{"model": "CTC audio transcriber", "gain_aug_db": 10, "noise_aug": 0.002, "vocab_size": 32, "residual_init": "none", "beta1": 0.95, "final_lr_fraction": 0.01}
Rows from block 3 of a small CTC audio transcriber, named by matrix and row number. Rows with one number belong to one channel. Each number is 50 + 12 x the weight over its row's rms, rounded and kept within 0 to 99. All counts start at 0.
After each channel's rows are labels from the 100 clips, of 14976, where the channel reaches its highest value: "top examples" is what is common among them. Only what is clearly more common there than usual is listed. The data: short read English sentences (LibriTTS-R).
# convs0: first width-7 conv (model.blocks.3.convs.0.weight, 192x192x7, each kernel summed), inputs 64-127
# convs1: second width-7 conv (model.blocks.3.convs.1.weight, 192x192x7, transposed, each kernel summed), outputs 64-127

convs0.180:42 53 52 56 57 56 67 31 40 57 40 63 45 52 55 39 56 56 53 59 55 61 48 54 55 50 36 37 26 51 65 40 54 56 33 51 48 38 32 72 63 37 37 60 30 45 40 56 63 57 33 38 26 63 49 36 41 51 37 70 55 35 57 41
convs1.180:48 41 41 54 39 54 48 53 54 52 49 45 34 40 52 30 57 51 61 52 60 43 53 48 42 39 34 46 12 23 44 56 58 63 46 43 42 58 55 43 48 51 37 64 61 55 30 46 57 60 54 55 41 50 61 43 43 50 57 54 29 42 47 46
top examples: the word "you"

convs0.49:26 26 39 34 43 40 41 41 39 41 39 46 47 70 55 34 50 52 55 56 47 42 38 11 48 40 48 32 55 51 26 45 50 60 58 62 42 73 35 62 47 32 41 19 24 33 26 41 39 53 46 42 70 45 27 44 40 53 27 49 45 56 56 56
convs1.49:32 38 64 43 49 47 51 55 53 37 28 35 26 37 52 31 51 53 58 37 52 44 43 39 29 31 31 19 42 61 31 43 21 47 59 45 38 53 40 63 38 61 40 48 29 48 39 44 67 63 29 45 31 57 55 41 44 59 37 35 47 43 53 39
top examples: voice: female

convs0.149:63 28 66 39 60 80 57 52 45 49 36 45 42 57 48 48 47 55 40 51 50 44 40 27 44 53 52 47 34 47 37 55 50 59 59 22 36 43 15 37 62 56 67 60 28 36 62 26 41 45 56 29 53 50 36 31 66 43 40 56 60 41 70 66
convs1.149:44 53 46 52 40 39 74 35 52 50 48 32 49 51 59 30 52 47 48 52 53 50 45 41 38 32 53 54 44 58 43 52 52 63 37 51 36 26 56 37 42 44 43 60 63 65 33 59 54 29 45 68 33 57 62 74 35 38 52 61 47 44 41 40
top examples: the word "you"

convs0.151:46 27 41 43 47 45 49 54 30 47 63 61 41 41 68 38 43 56 63 20 61 59 58 62 51 54 59 40 31 40 44 43 33 47 43 63 60 54 37 46 42 20 67 55 43 47 39 38 53 41 46 62 32 41 54 61 36 26 27 30 47 47 52 47
convs1.151:65 55 31 37 50 40 42 51 77 50 59 33 59 56 48 41 36 52 52 30 46 39 34 55 53 27 61 65 67 57 53 71 39 55 53 48 35 39 33 54 57 35 50 32 45 62 57 68 61 44 49 31 46 51 87 34 68 42 44 52 39 48 51 20
top examples: the word "not"

convs0.105:21 51 43 58 58 63 61 35 34 60 40 47 31 35 44 55 43 33 63 69 62 60 59 64 38 61 17 65 44 64 39 55 50 52 47 50 42 61 61 42 47 57 40 56 69 61 67 52 47 46 33 49 43 63 60 47 61 57 41 24 72 56 29 48
convs1.105:61 50 50 35 57 59 29 69 51 58 57 80 54 54 58 30 41 55 44 48 37 49 40 65 39 56 37 40 38 51 40 27 56 35 42 45 57 41 60 26 49 38 47 44 41 31 29 48 53 43 64 42 58 47 40 51 47 43 42 53 34 36 42 33
top examples: voice: male

convs0.141:39 37 53 36 68 46 52 56 36 70 40 46 70 65 54 62 36 60 33 54 63 53 41 29 40 69 60 45 69 45 45 44 21 52 62 28 70 58 58 51 50 73 50 53 49 31 50 49 46 43 57 46 33 40 37 28 60 29 42 48 40 41 41 61
convs1.141:62 45 55 49 37 57 09 55 45 38 54 40 57 51 57 54 46 43 53 36 41 35 65 47 50 54 45 69 73 41 55 45 52 58 56 41 31 49 55 61 43 23 51 55 41 39 47 35 46 49 60 40 49 77 39 55 13 48 44 46 45 68 61 46
top examples: voice: female

convs0.185:51 49 27 46 40 67 44 43 63 50 58 39 59 57 36 52 47 19 33 54 60 43 59 67 48 62 31 48 44 45 61 29 44 69 19 56 54 40 42 47 44 50 52 49 50 50 65 41 35 35 58 34 69 32 17 56 44 48 46 43 36 57 53 46
convs1.185:32 67 38 54 60 27 40 39 48 57 49 45 35 40 54 54 60 51 22 72 39 57 68 43 63 68 65 46 47 39 37 43 42 46 56 44 64 55 50 52 68 38 44 48 56 42 54 44 59 52 50 46 32 42 53 59 60 58 66 53 38 48 43 44
top examples: the word "mr"

convs0.138:39 41 42 38 56 66 50 47 45 48 56 36 40 76 32 42 15 52 59 59 48 45 57 37 39 43 49 46 49 59 42 57 57 30 54 55 53 39 40 32 50 48 27 33 59 09 35 31 62 29 12 12 57 35 20 56 61 62 40 33 48 54 52 50
convs1.138:55 41 45 44 47 63 38 56 35 43 64 55 52 58 49 56 24 44 37 49 19 61 49 54 41 53 48 16 45 38 48 39 43 57 67 50 59 39 46 52 53 52 53 47 33 53 44 46 26 54 33 37 49 35 62 48 53 46 49 61 58 48 54 56
top examples: voice: male

convs0.60:66 60 62 43 49 58 32 53 47 35 47 51 36 48 38 64 51 41 48 44 44 32 48 33 56 50 52 38 68 45 41 51 59 50 19 54 26 40 61 42 25 43 64 39 45 25 60 59 48 45 45 45 61 49 30 44 62 53 29 63 54 30 38 53
convs1.60:43 49 58 47 34 22 69 58 44 58 43 52 34 39 55 31 43 52 46 53 44 74 25 46 38 52 36 45 45 39 49 51 46 62 48 54 53 39 33 51 34 62 61 64 65 47 44 51 61 57 50 61 49 62 37 56 45 43 25 51 74 50 37 46
top examples: the word "the"

convs0.110:55 42 42 44 41 54 58 64 51 41 47 58 42 60 45 47 49 51 52 32 56 64 43 45 44 11 38 42 28 77 62 64 41 53 60 36 68 61 46 57 41 52 22 41 36 55 60 63 39 59 47 56 45 54 30 68 70 64 60 47 60 47 41 39
convs1.110:52 19 64 56 42 47 50 52 55 32 61 34 61 37 45 29 55 44 30 44 57 43 50 36 21 36 56 56 42 53 53 11 17 58 46 39 46 54 31 40 46 52 53 42 62 73 67 45 46 58 38 65 56 48 33 61 55 41 47 46 64 59 32 65
top examples: voice: female

convs0.90:51 36 37 49 53 57 49 41 40 31 45 66 33 61 42 48 42 43 33 53 35 29 78 33 51 54 46 29 51 35 46 56 40 54 41 61 46 44 43 57 64 49 39 48 33 47 40 58 39 51 37 43 16 55 55 65 59 43 65 49 22 52 32 50
convs1.90:64 35 53 51 31 57 53 38 49 63 64 45 45 58 39 33 56 33 36 51 56 58 49 37 52 45 41 49 58 70 63 47 34 52 45 65 31 24 52 36 63 57 55 53 61 67 32 62 49 48 74 67 49 49 48 61 53 58 58 40 24 59 45 50
top examples: the word "i"

convs0.104:42 55 52 42 45 39 30 51 48 43 48 58 28 45 54 56 50 30 60 64 63 41 47 42 52 39 67 60 48 22 38 20 35 47 17 55 66 63 58 59 25 24 54 59 44 49 65 79 49 52 25 57 50 67 40 45 55 41 44 28 57 45 26 59
convs1.104:50 55 63 24 53 35 65 51 53 49 57 33 48 32 47 42 31 50 42 48 35 47 70 42 50 43 42 48 46 62 49 43 27 22 32 56 46 64 52 56 31 46 72 56 41 31 60 48 42 50 29 49 65 62 57 47 50 60 57 55 53 36 23 61
top examples: voice: female; the word "not"; the word "was"

convs0.177:52 60 20 64 33 61 47 56 80 31 37 51 36 44 32 46 60 38 71 64 35 49 39 65 42 46 54 60 29 29 38 41 57 58 59 35 55 56 67 44 36 60 37 63 57 39 44 57 60 64 66 58 49 30 57 43 54 39 32 42 51 45 36 69
convs1.177:48 45 40 43 39 76 64 64 41 49 48 68 63 30 45 59 61 48 45 60 31 48 41 35 59 35 68 58 53 49 45 54 38 47 44 58 42 36 40 51 54 59 50 57 53 51 38 49 49 34 48 40 55 55 51 43 49 26 56 65 46 31 41 58
top examples: the word "little"

convs0.81:59 24 55 45 57 55 51 41 56 61 50 37 44 33 50 48 57 30 58 58 67 40 34 55 39 52 40 32 52 55 63 52 51 53 53 60 52 18 39 53 57 59 47 60 39 61 49 33 49 52 41 54 38 25 47 70 76 46 57 64 61 11 39 35
convs1.81:69 37 60 69 48 49 63 55 56 46 32 73 42 52 51 48 44 69 52 57 47 42 65 43 37 35 42 54 60 49 36 39 36 57 49 33 35 65 46 28 50 35 52 52 52 54 37 66 46 47 44 44 41 78 62 37 42 57 54 50 57 41 37 25
top examples: the word "was"

convs0.94:27 54 37 49 49 44 64 52 61 57 48 36 37 54 56 46 49 53 59 39 55 34 43 64 43 55 27 40 46 50 41 28 43 52 57 43 40 43 42 57 46 49 63 52 37 31 74 49 39 59 57 63 73 45 42 52 28 36 64 41 63 47 56 43
convs1.94:37 35 55 55 37 62 33 44 46 46 40 40 55 53 58 63 39 50 31 48 35 57 54 45 40 58 39 66 39 59 44 46 45 69 52 46 31 65 33 46 58 51 37 45 58 38 21 28 52 85 42 51 38 48 44 52 34 40 43 27 35 32 48 68
top examples: voice: male

convs0.48:48 60 41 40 61 57 52 38 66 58 26 57 45 56 50 58 34 44 54 41 73 50 57 61 33 61 26 46 53 34 61 61 28 45 25 43 56 43 46 63 48 48 49 51 26 37 47 66 39 39 46 53 49 28 30 45 47 43 64 54 47 25 45 52
convs1.48:52 56 32 41 52 35 48 09 47 55 41 46 34 42 62 40 38 71 50 62 53 42 30 43 42 56 41 43 62 52 54 65 78 64 28 45 39 49 56 71 45 67 59 56 59 68 77 38 63 57 36 61 39 37 44 53 48 61 70 49 54 70 47 60
top examples: the word "you"

convs0.35:68 39 38 48 48 48 41 27 53 67 63 53 19 49 65 44 45 57 42 63 70 44 62 33 23 49 46 56 34 52 43 38 45 47 43 48 64 45 63 48 54 52 63 62 29 43 28 51 30 45 45 47 39 72 37 44 54 37 60 32 36 53 54 39
convs1.35:55 54 51 68 49 33 40 49 29 42 32 61 61 47 42 67 58 49 54 50 57 49 54 55 55 35 62 38 76 58 62 66 58 31 47 53 49 73 54 44 46 36 64 55 59 62 78 20 53 49 55 39 60 59 77 67 59 58 53 71 71 53 11 69
top examples: the word "but"

convs0.189:44 39 42 48 54 50 47 40 50 54 52 65 31 63 54 31 45 49 40 38 52 46 45 67 58 43 42 27 59 23 39 44 40 43 54 60 52 60 39 55 38 48 42 41 44 31 46 31 63 38 45 48 30 42 60 48 44 61 51 44 51 55 44 35
convs1.189:43 55 59 52 60 16 56 60 68 36 58 40 55 43 50 65 56 41 36 57 49 59 49 39 69 43 55 54 47 36 56 39 58 64 67 66 76 51 40 57 53 52 16 53 64 21 65 46 55 59 31 37 41 36 61 53 30 50 44 21 32 54 52 49
top examples: the word "to"

convs0.170:64 30 57 33 54 53 53 52 52 52 60 63 37 48 60 41 52 45 64 40 32 47 58 36 51 50 49 34 33 24 39 38 44 57 42 45 52 48 62 41 57 51 42 54 42 43 28 64 38 37 51 49 41 60 59 67 45 47 38 66 68 47 51 73
convs1.170:68 36 68 59 43 55 64 55 41 59 43 51 33 57 49 48 43 50 43 38 37 51 32 50 57 13 52 22 33 36 45 46 48 59 50 60 46 25 48 55 50 70 45 36 35 52 59 68 56 43 59 43 52 66 51 44 31 45 39 72 71 58 52 30
top examples: the word "was"

convs0.52:42 57 59 52 55 63 56 59 42 33 59 58 60 58 59 75 45 24 23 55 37 54 47 54 29 53 52 48 60 26 38 30 52 33 28 41 47 36 44 62 34 58 42 35 72 25 46 69 40 30 46 58 29 59 35 62 54 62 44 29 55 47 40 48
convs1.52:41 43 58 34 41 48 47 37 41 53 52 34 44 47 44 48 36 44 27 57 64 47 54 37 33 25 83 42 46 57 49 48 26 24 32 44 53 64 37 24 21 49 74 61 42 53 41 49 63 38 51 49 40 21 47 32 59 41 41 42 36 52 31 41
top examples: voice: male

convs0.53:60 30 42 25 46 48 48 44 47 30 47 51 42 55 63 54 47 60 56 42 46 48 30 40 50 48 61 47 29 37 44 45 24 26 52 45 53 44 53 67 45 46 49 52 51 52 27 43 55 67 44 46 28 57 41 62 46 31 18 30 44 47 61 60
convs1.53:60 37 70 47 44 50 42 36 59 50 43 39 59 42 60 43 29 45 50 44 75 49 55 62 57 13 50 51 48 51 38 41 48 50 62 42 46 52 43 66 30 42 28 55 53 51 58 58 34 42 72 48 34 29 56 76 57 51 55 30 43 47 50 35
top examples: the word "not"

convs0.120:49 47 36 42 68 49 54 42 63 51 39 64 57 61 75 48 35 16 47 49 62 43 42 62 37 49 42 37 50 55 46 48 41 51 15 61 36 22 31 53 59 53 41 67 32 38 44 37 40 36 45 29 43 37 55 53 45 57 46 56 63 44 52 55
convs1.120:50 38 38 60 52 43 27 41 45 47 23 54 59 35 51 55 41 16 37 54 55 54 42 57 66 55 40 47 59 60 50 36 72 65 53 60 36 58 56 51 50 68 43 53 47 36 39 56 55 33 54 58 39 44 35 75 33 55 58 34 57 60 27 27
top examples: the word "you"

convs0.142:65 35 37 41 56 61 53 69 33 47 28 41 65 43 34 37 51 30 31 43 56 43 44 47 44 47 53 40 38 41 49 56 26 46 69 50 52 41 46 47 36 57 74 33 32 40 85 49 50 52 65 50 62 52 65 49 71 47 62 55 44 47 68 69
convs1.142:50 54 37 76 52 44 44 33 65 43 45 59 55 53 42 63 53 37 37 40 50 39 55 48 25 34 54 69 56 52 60 24 60 57 53 47 57 24 32 51 41 34 56 48 48 41 52 51 39 60 31 49 47 38 54 40 48 52 57 45 61 65 44 56
top examples: the word "never"

convs0.186:60 20 49 29 59 53 58 47 47 24 32 63 60 43 34 44 48 46 37 47 70 40 41 61 25 55 26 26 51 55 51 48 52 28 38 45 60 46 32 35 32 64 65 33 39 43 63 27 42 37 62 28 63 55 44 62 71 57 57 33 44 36 56 56
convs1.186:47 15 26 63 57 41 65 41 55 42 51 55 43 67 27 50 24 70 47 49 37 64 45 47 53 41 64 63 75 67 55 50 58 48 40 57 36 48 72 37 52 27 58 51 42 71 26 51 55 72 55 62 34 44 66 40 35 70 39 79 54 47 47 37
top examples: voice: male

convs0.43:50 34 55 43 27 69 41 47 51 54 18 30 75 50 34 30 51 64 41 37 64 34 57 50 33 55 47 50 45 51 58 46 49 59 28 41 59 33 48 56 51 60 47 31 48 70 38 64 41 58 54 45 34 51 26 39 47 43 46 44 46 35 47 72
convs1.43:47 40 43 55 43 68 40 54 51 54 34 41 62 48 37 56 51 46 32 25 54 33 55 42 45 42 32 57 49 47 61 50 57 49 45 41 54 73 47 60 51 78 47 50 48 53 63 59 27 68 60 49 37 63 39 53 47 24 57 56 58 35 42 54
top examples: the word "think"

convs0.68:23 59 52 59 46 56 52 64 59 69 47 53 38 60 47 49 42 51 38 42 48 58 58 41 43 61 36 41 46 60 40 57 33 63 62 31 58 62 45 51 43 38 80 61 72 42 31 47 48 39 60 41 47 54 49 48 63 55 43 37 49 49 40 48
convs1.68:46 40 36 51 58 57 45 25 66 29 53 39 64 40 66 36 40 33 41 70 28 40 61 64 47 44 45 47 61 47 45 46 27 22 35 59 51 53 44 41 63 52 29 43 31 58 46 53 43 49 51 59 23 50 27 52 41 47 61 58 50 61 38 54
top examples: the word "you"

convs0.24:58 48 30 49 71 47 30 51 57 29 66 29 44 58 41 62 31 51 58 56 41 51 57 44 51 33 62 47 50 68 43 66 27 50 58 47 46 52 77 45 51 45 38 46 71 46 42 53 60 37 45 39 34 59 36 31 65 48 72 48 59 50 47 46
convs1.24:62 66 41 43 43 23 48 72 46 53 40 60 47 37 35 33 44 33 49 44 48 61 62 45 15 40 45 52 37 50 66 32 42 51 36 55 69 37 26 33 42 55 48 60 40 44 65 52 22 55 47 58 54 66 48 45 62 56 44 42 50 22 57 46
top examples: the word "be"

convs0.187:34 58 58 50 34 35 50 78 37 46 39 58 57 48 44 80 60 72 46 57 49 71 55 24 45 44 33 44 52 36 62 35 42 45 27 45 55 61 42 55 54 32 68 46 61 56 64 52 43 45 44 34 29 20 58 62 53 50 46 37 44 47 39 54
convs1.187:61 59 50 26 56 53 53 58 44 34 64 52 68 74 45 71 37 21 63 32 30 44 45 47 34 44 61 56 56 55 24 44 55 68 53 36 29 45 38 50 54 59 42 64 37 62 59 38 72 48 48 40 50 51 60 27 18 44 65 36 50 54 65 60
top examples: the word "replied"

convs0.136:37 44 52 44 67 49 63 62 42 63 47 43 58 40 49 47 22 55 53 30 69 55 63 66 54 53 40 45 36 38 56 67 20 47 60 14 72 30 55 56 53 63 45 56 42 39 35 48 31 41 57 53 34 49 58 35 24 29 54 27 49 02 54 69
convs1.136:59 55 59 56 58 51 35 47 44 48 47 63 46 65 51 63 24 43 66 70 59 32 28 46 55 54 60 48 74 52 41 46 58 61 34 55 57 54 41 50 43 48 31 34 46 49 46 41 59 49 63 41 58 37 49 65 14 66 51 65 55 61 58 55
top examples: voice: female

convs0.78:22 60 51 57 47 37 42 44 51 56 32 33 48 63 26 57 50 26 48 71 50 48 32 59 48 42 61 44 70 39 53 29 38 38 42 53 61 22 54 39 24 48 34 54 63 32 54 30 49 49 57 47 37 47 72 55 15 44 47 50 45 52 49 54
convs1.78:33 57 30 64 71 78 42 68 65 57 48 63 48 57 58 77 62 41 27 32 51 71 60 69 44 51 33 66 45 42 66 42 54 49 75 51 72 59 40 31 53 50 46 44 50 42 39 61 56 35 55 61 41 41 42 65 37 49 56 54 41 60 37 41
top examples: the word "to"

convs0.58:72 21 44 34 43 37 49 46 38 46 31 66 77 41 46 46 21 48 37 53 59 48 48 45 39 47 52 37 40 53 64 41 37 31 76 38 57 39 39 48 35 46 62 70 44 29 50 60 46 43 68 53 45 39 43 49 67 50 58 48 65 61 35 52
convs1.58:29 49 53 39 57 53 60 40 65 43 74 40 33 59 30 47 50 42 56 39 50 58 59 49 41 33 61 67 51 64 29 60 41 53 36 51 26 49 54 51 44 32 24 29 55 57 76 41 64 34 40 50 49 47 52 82 35 69 41 55 43 50 40 55
top examples: the word "him"

convs0.92:62 49 55 38 31 47 38 76 48 51 52 52 43 47 34 50 39 52 53 38 43 51 63 55 44 66 60 43 50 21 51 39 38 49 51 35 55 32 63 53 45 48 66 47 55 48 56 42 33 48 24 53 71 50 51 52 53 47 55 46 54 35 64 67
convs1.92:46 52 56 57 49 62 57 41 64 65 43 31 32 47 50 43 33 53 47 65 26 58 40 40 32 55 63 48 48 33 36 54 43 60 55 53 26 48 49 46 50 32 33 48 46 36 47 69 23 31 39 52 66 52 39 42 44 57 46 53 42 63 67 41
top examples: voice: male

convs0.139:34 48 37 67 47 53 48 73 26 65 39 46 47 51 38 67 25 47 63 63 52 72 59 39 41 49 37 43 37 49 58 37 56 70 44 60 38 51 53 54 68 46 46 52 41 30 40 69 41 44 51 39 32 53 49 34 53 52 52 53 30 53 51 39
convs1.139:50 48 30 55 38 38 63 57 42 34 45 37 44 55 54 32 49 40 48 46 48 52 47 55 53 28 57 51 63 42 23 50 55 58 38 43 38 52 59 47 41 21 37 37 37 39 48 48 48 58 72 51 27 31 58 49 33 59 60 50 47 44 48 56
top examples: the word "i"

convs0.175:57 33 63 57 50 58 34 47 24 54 61 64 57 35 48 54 42 30 43 13 44 42 61 66 56 67 30 55 43 70 75 32 52 49 46 42 65 56 58 41 23 62 69 56 56 46 68 63 45 20 68 59 63 37 38 68 18 51 30 34 37 43 31 46
convs1.175:52 50 51 52 32 48 33 30 36 40 33 39 35 56 43 52 43 59 41 70 54 50 52 35 24 34 70 60 49 53 49 50 56 54 36 51 53 64 56 32 38 42 40 45 47 61 56 41 36 33 54 50 50 55 08 59 40 43 24 49 44 63 63 65
top examples: the word "for"