A small CTC audio transcriber, trained from scratch.
Model: 5.75M parameters, log mel input, arch tc_resnet, norm batchnorm, activation relu, depths [2, 3, 4, 2], widths [192, 192, 192, 192].
Training: adamw at rate 0.0025, 10600 steps, batches of 192.
Data: trained on short read English sentences (LibriTTS-R), 78.2 epochs.
Rows from block 4 of a small CTC audio transcriber, named by matrix and row number. Rows with one number belong to one channel. Each number is 50 + 10 x the weight over its row's rms, rounded and kept within 0 to 99. All counts start at 0.
After each channel's rows are labels from the 100 clips, of 14976, where the channel reaches its highest value: "loudest" is the band of the loudest frequency at the time of the peak. Only what is clearly more common there than usual is listed. The data: short read English sentences (LibriTTS-R).
# convs0: first width-7 conv (model.blocks.4.convs.0.weight, 192x192x7, each kernel summed), inputs 0-63
# convs1: second width-7 conv (model.blocks.4.convs.1.weight, 192x192x7, transposed, each kernel summed), outputs 0-63

convs0.45:34 26 37 57 55 45 39 53 41 51 57 50 45 55 38 51 60 47 42 55 48 67 40 46 54 55 37 30 54 67 40 50 46 53 43 45 74 41 46 43 44 52 55 32 47 39 50 28 42 56 62 53 28 40 40 48 69 46 44 40 34 53 57 67
convs1.45:43 55 47 35 55 32 57 40 52 48 42 56 56 68 51 35 44 47 64 45 46 64 48 49 48 58 56 38 43 26 39 46 60 48 46 37 52 46 46 19 31 29 41 47 46 33 62 45 50 60 35 52 45 59 63 42 37 58 59 44 61 45 61 74
loudest: 500 to 1000 Hz

convs0.85:67 44 64 61 53 44 60 55 22 43 37 44 34 55 44 47 62 65 49 47 53 48 26 53 35 41 60 36 31 55 43 41 62 60 44 41 42 61 45 46 51 54 53 36 48 47 33 45 31 27 35 53 57 43 50 45 58 45 63 63 59 47 52 59
convs1.85:47 53 46 46 55 44 57 43 35 46 49 33 51 49 36 40 59 44 47 40 52 55 59 77 54 47 49 44 44 40 52 42 39 50 57 30 38 57 54 37 30 46 66 41 42 47 33 35 60 34 56 58 25 43 41 51 45 48 36 52 50 46 72 41
loudest: 250 to 500 Hz

convs0.120:39 45 48 47 40 52 35 46 40 42 47 31 51 67 66 48 22 53 50 49 39 42 65 44 49 41 54 38 53 49 46 40 43 48 50 54 49 46 48 49 52 55 47 33 48 38 38 52 40 31 47 27 31 49 45 55 50 47 38 49 40 36 45 42
convs1.120:57 41 25 55 55 41 38 42 42 48 57 56 50 39 51 52 60 49 54 42 57 61 43 79 66 52 43 39 22 41 53 46 47 42 60 54 48 54 60 42 56 42 41 33 60 47 63 47 26 27 39 48 31 41 47 37 25 56 49 60 59 30 46 48
loudest: 500 to 1000 Hz

convs0.31:71 44 50 48 46 62 57 51 45 46 57 51 44 58 48 53 65 49 61 46 47 25 66 57 52 43 53 38 59 38 58 52 48 49 43 51 49 60 50 55 37 33 61 45 43 53 52 53 49 50 54 43 43 40 52 62 43 42 43 55 64 49 52 56
convs1.31:47 60 42 51 41 37 61 25 39 48 46 54 44 54 41 38 61 36 56 39 61 64 38 63 38 35 55 49 35 48 35 53 49 38 51 53 36 51 60 61 45 68 49 55 36 42 46 53 33 55 45 37 46 41 43 49 36 41 62 55 37 48 61 32
loudest: 4000 to 8000 Hz

convs0.153:29 33 62 44 62 46 53 47 53 51 56 47 37 60 48 48 61 30 50 47 49 48 64 42 44 67 46 46 29 60 39 55 47 44 11 55 57 55 52 52 50 56 53 63 42 57 59 27 50 40 60 28 51 52 63 44 42 43 53 50 47 64 42 49
convs1.153:68 43 46 38 38 59 41 54 61 60 40 45 61 51 48 55 53 31 55 37 40 43 57 40 52 58 50 56 48 44 40 44 61 34 27 59 40 52 63 53 65 57 54 48 51 40 51 55 40 44 43 34 67 42 50 37 46 31 61 28 51 52 46 53
loudest: 500 to 1000 Hz; 1000 to 2000 Hz

convs0.60:54 35 52 55 48 44 36 32 44 51 61 47 33 50 47 51 40 53 34 45 32 42 61 49 63 36 47 36 65 38 41 47 53 44 61 62 41 50 65 38 41 36 50 45 40 50 56 58 58 50 58 41 27 55 69 52 45 56 38 56 46 41 51 58
convs1.60:40 51 46 31 49 55 34 54 55 39 48 44 52 33 54 39 65 45 42 45 40 58 52 39 42 66 48 50 50 58 43 53 39 53 56 46 49 36 41 58 12 63 39 43 45 62 60 58 60 58 58 48 40 47 43 50 56 22 58 64 42 56 48 47
loudest: 1000 to 2000 Hz

convs0.143:52 52 43 45 43 55 54 47 61 48 61 52 27 40 47 63 45 42 41 46 48 47 62 50 38 55 38 40 42 49 43 41 38 48 41 55 42 54 38 53 32 65 49 65 56 46 41 36 45 55 57 53 55 50 54 65 56 65 49 38 37 56 44 67
convs1.143:44 37 67 57 58 51 44 45 52 50 60 31 47 49 27 65 48 47 54 57 52 50 46 59 60 41 41 48 50 51 58 69 60 43 50 44 58 60 49 42 57 42 36 47 33 57 56 41 58 50 49 41 37 44 40 48 55 38 53 25 54 51 39 55
loudest: 4000 to 8000 Hz

convs0.11:43 40 51 19 60 61 43 28 38 57 35 38 43 48 48 56 46 50 67 42 61 62 38 64 40 40 49 35 37 38 33 53 57 54 49 46 58 62 57 69 25 61 62 53 46 31 49 49 60 57 52 47 48 46 39 41 66 45 32 49 39 61 50 45
convs1.11:59 57 37 41 39 44 59 56 39 62 26 40 24 62 49 42 46 43 55 60 48 44 43 40 43 37 53 50 42 39 47 63 48 48 54 56 41 49 46 46 54 49 35 50 40 46 50 60 32 48 51 41 45 42 47 51 51 55 51 49 38 45 52 32
loudest: 2000 to 4000 Hz

convs0.98:22 78 51 42 43 54 60 23 36 62 55 24 41 41 52 53 36 50 47 43 28 48 54 49 36 45 43 34 54 25 53 50 46 48 52 42 34 55 56 56 62 46 48 49 26 29 51 51 66 36 44 42 34 42 43 57 47 36 35 39 52 52 55 42
convs1.98:48 39 58 40 43 52 44 48 61 62 61 59 61 31 51 42 54 55 40 44 58 47 44 44 43 58 34 30 53 44 61 53 65 66 54 47 58 46 43 32 60 66 56 57 52 33 55 40 51 49 41 55 51 42 62 46 52 48 43 67 37 37 45 62
loudest: 250 to 500 Hz

convs0.140:50 58 56 58 44 47 56 58 55 71 56 46 52 69 68 54 57 61 49 63 36 44 49 62 45 52 37 63 41 52 39 65 54 38 44 54 50 57 64 43 56 46 51 55 57 60 46 55 51 59 64 55 54 48 63 33 45 53 63 42 57 52 55 71
convs1.140:39 54 50 43 52 50 46 38 63 44 47 38 54 43 43 43 44 26 44 31 52 46 36 52 43 63 49 52 32 40 46 46 58 44 60 43 50 41 58 52 35 38 53 52 32 50 43 57 51 37 52 60 51 36 33 30 52 45 40 37 48 43 37 47
loudest: 500 to 1000 Hz

convs0.139:62 44 49 54 58 32 46 58 59 62 30 62 55 49 52 51 69 54 51 47 47 58 64 51 53 54 46 48 48 55 29 54 56 62 42 68 45 46 53 44 39 48 43 53 51 22 52 54 38 46 42 60 50 48 13 54 23 44 52 44 28 48 55 45
convs1.139:52 39 51 44 45 61 51 49 66 50 45 39 56 47 32 40 41 61 66 32 54 49 56 75 48 40 52 65 63 46 53 51 49 46 49 50 56 59 60 58 40 55 50 61 31 50 48 65 39 49 65 63 53 62 24 70 40 47 62 55 57 40 59 40
loudest: 250 to 500 Hz

convs0.86:59 37 42 53 67 28 35 59 58 46 51 59 47 52 50 63 47 51 56 58 47 55 47 44 51 66 48 56 43 49 32 53 49 54 33 55 47 58 69 47 52 60 61 55 53 48 35 52 45 48 43 57 37 51 36 25 52 48 54 44 49 55 54 46
convs1.86:30 37 55 63 49 59 51 52 55 51 40 48 52 39 44 51 48 62 45 51 28 60 45 33 58 46 39 50 41 62 34 50 38 51 36 52 54 57 51 58 52 42 66 51 50 39 56 43 35 56 40 63 49 38 49 38 51 38 41 48 44 62 42 58
loudest: 500 to 1000 Hz; 250 to 500 Hz

convs0.114:37 49 46 11 51 58 54 28 48 53 48 39 46 53 51 57 58 51 41 37 54 32 63 59 45 49 48 31 56 25 58 38 53 56 42 56 50 56 48 46 52 54 43 60 47 44 60 18 76 53 53 55 51 46 51 55 48 56 56 54 59 40 38 54
convs1.114:40 58 53 38 32 58 39 49 41 51 41 47 42 33 43 48 43 51 48 32 57 47 52 50 49 54 39 41 30 36 41 56 49 55 61 47 32 42 40 58 68 51 46 58 34 20 64 51 47 47 37 50 58 47 36 43 61 60 58 54 41 53 42 38
loudest: 2000 to 4000 Hz

convs0.133:34 51 69 40 64 33 42 53 55 59 44 49 32 40 48 55 54 26 44 31 49 60 57 52 47 59 56 54 41 68 40 46 36 36 46 24 59 45 45 58 52 57 48 42 53 45 42 38 68 60 42 58 57 58 56 56 36 48 61 45 49 38 40 57
convs1.133:54 59 49 52 30 58 58 59 46 51 49 38 45 31 36 31 35 36 53 47 49 48 27 43 53 43 51 42 59 50 53 65 55 52 56 62 65 38 40 41 46 54 55 60 38 48 43 46 45 57 34 36 60 48 54 51 56 41 56 60 41 27 62 41
loudest: 1000 to 2000 Hz

convs0.160:59 45 58 41 54 48 59 44 63 35 39 48 40 49 56 44 55 34 61 62 30 54 63 55 63 27 50 46 45 39 24 52 49 44 47 54 43 52 49 60 58 61 45 53 40 30 46 46 40 19 58 41 31 46 43 47 29 50 65 40 38 66 49 21
convs1.160:25 49 40 62 55 56 42 52 45 21 46 56 42 50 46 56 46 46 58 51 37 44 44 62 53 44 45 37 37 51 57 63 38 46 66 56 63 44 51 50 61 53 37 48 35 32 56 46 51 42 52 46 18 45 42 57 17 52 44 61 41 51 55 33
loudest: 500 to 1000 Hz

convs0.2:53 43 46 57 54 24 41 22 42 53 57 59 37 45 49 49 29 32 61 37 58 67 68 55 46 48 43 52 43 42 48 57 52 45 49 54 38 40 40 50 44 37 49 46 37 51 58 31 50 62 43 49 33 41 56 34 45 52 39 46 44 44 43 52
convs1.2:59 55 36 43 43 54 36 57 48 47 46 49 50 52 60 50 45 26 43 52 54 40 48 39 45 60 60 53 48 35 48 57 52 37 67 48 51 25 62 63 62 49 55 49 36 47 49 49 47 57 54 40 42 54 45 51 44 49 53 63 51 42 56 55
loudest: 1000 to 2000 Hz

convs0.72:50 33 49 40 59 52 22 22 62 48 58 57 43 49 51 36 52 50 56 45 34 47 62 42 60 49 56 51 50 32 55 40 51 47 40 54 40 50 54 43 51 51 52 38 49 35 64 50 59 55 50 41 50 46 54 59 36 47 52 62 51 43 42 55
convs1.72:60 44 51 60 54 60 34 40 44 48 50 55 51 43 55 64 46 63 37 41 42 49 56 39 50 50 61 33 38 66 55 44 43 62 54 71 38 54 42 51 41 48 60 59 58 39 58 46 50 53 67 50 51 67 53 55 51 62 55 60 52 65 51 45
loudest: 2000 to 4000 Hz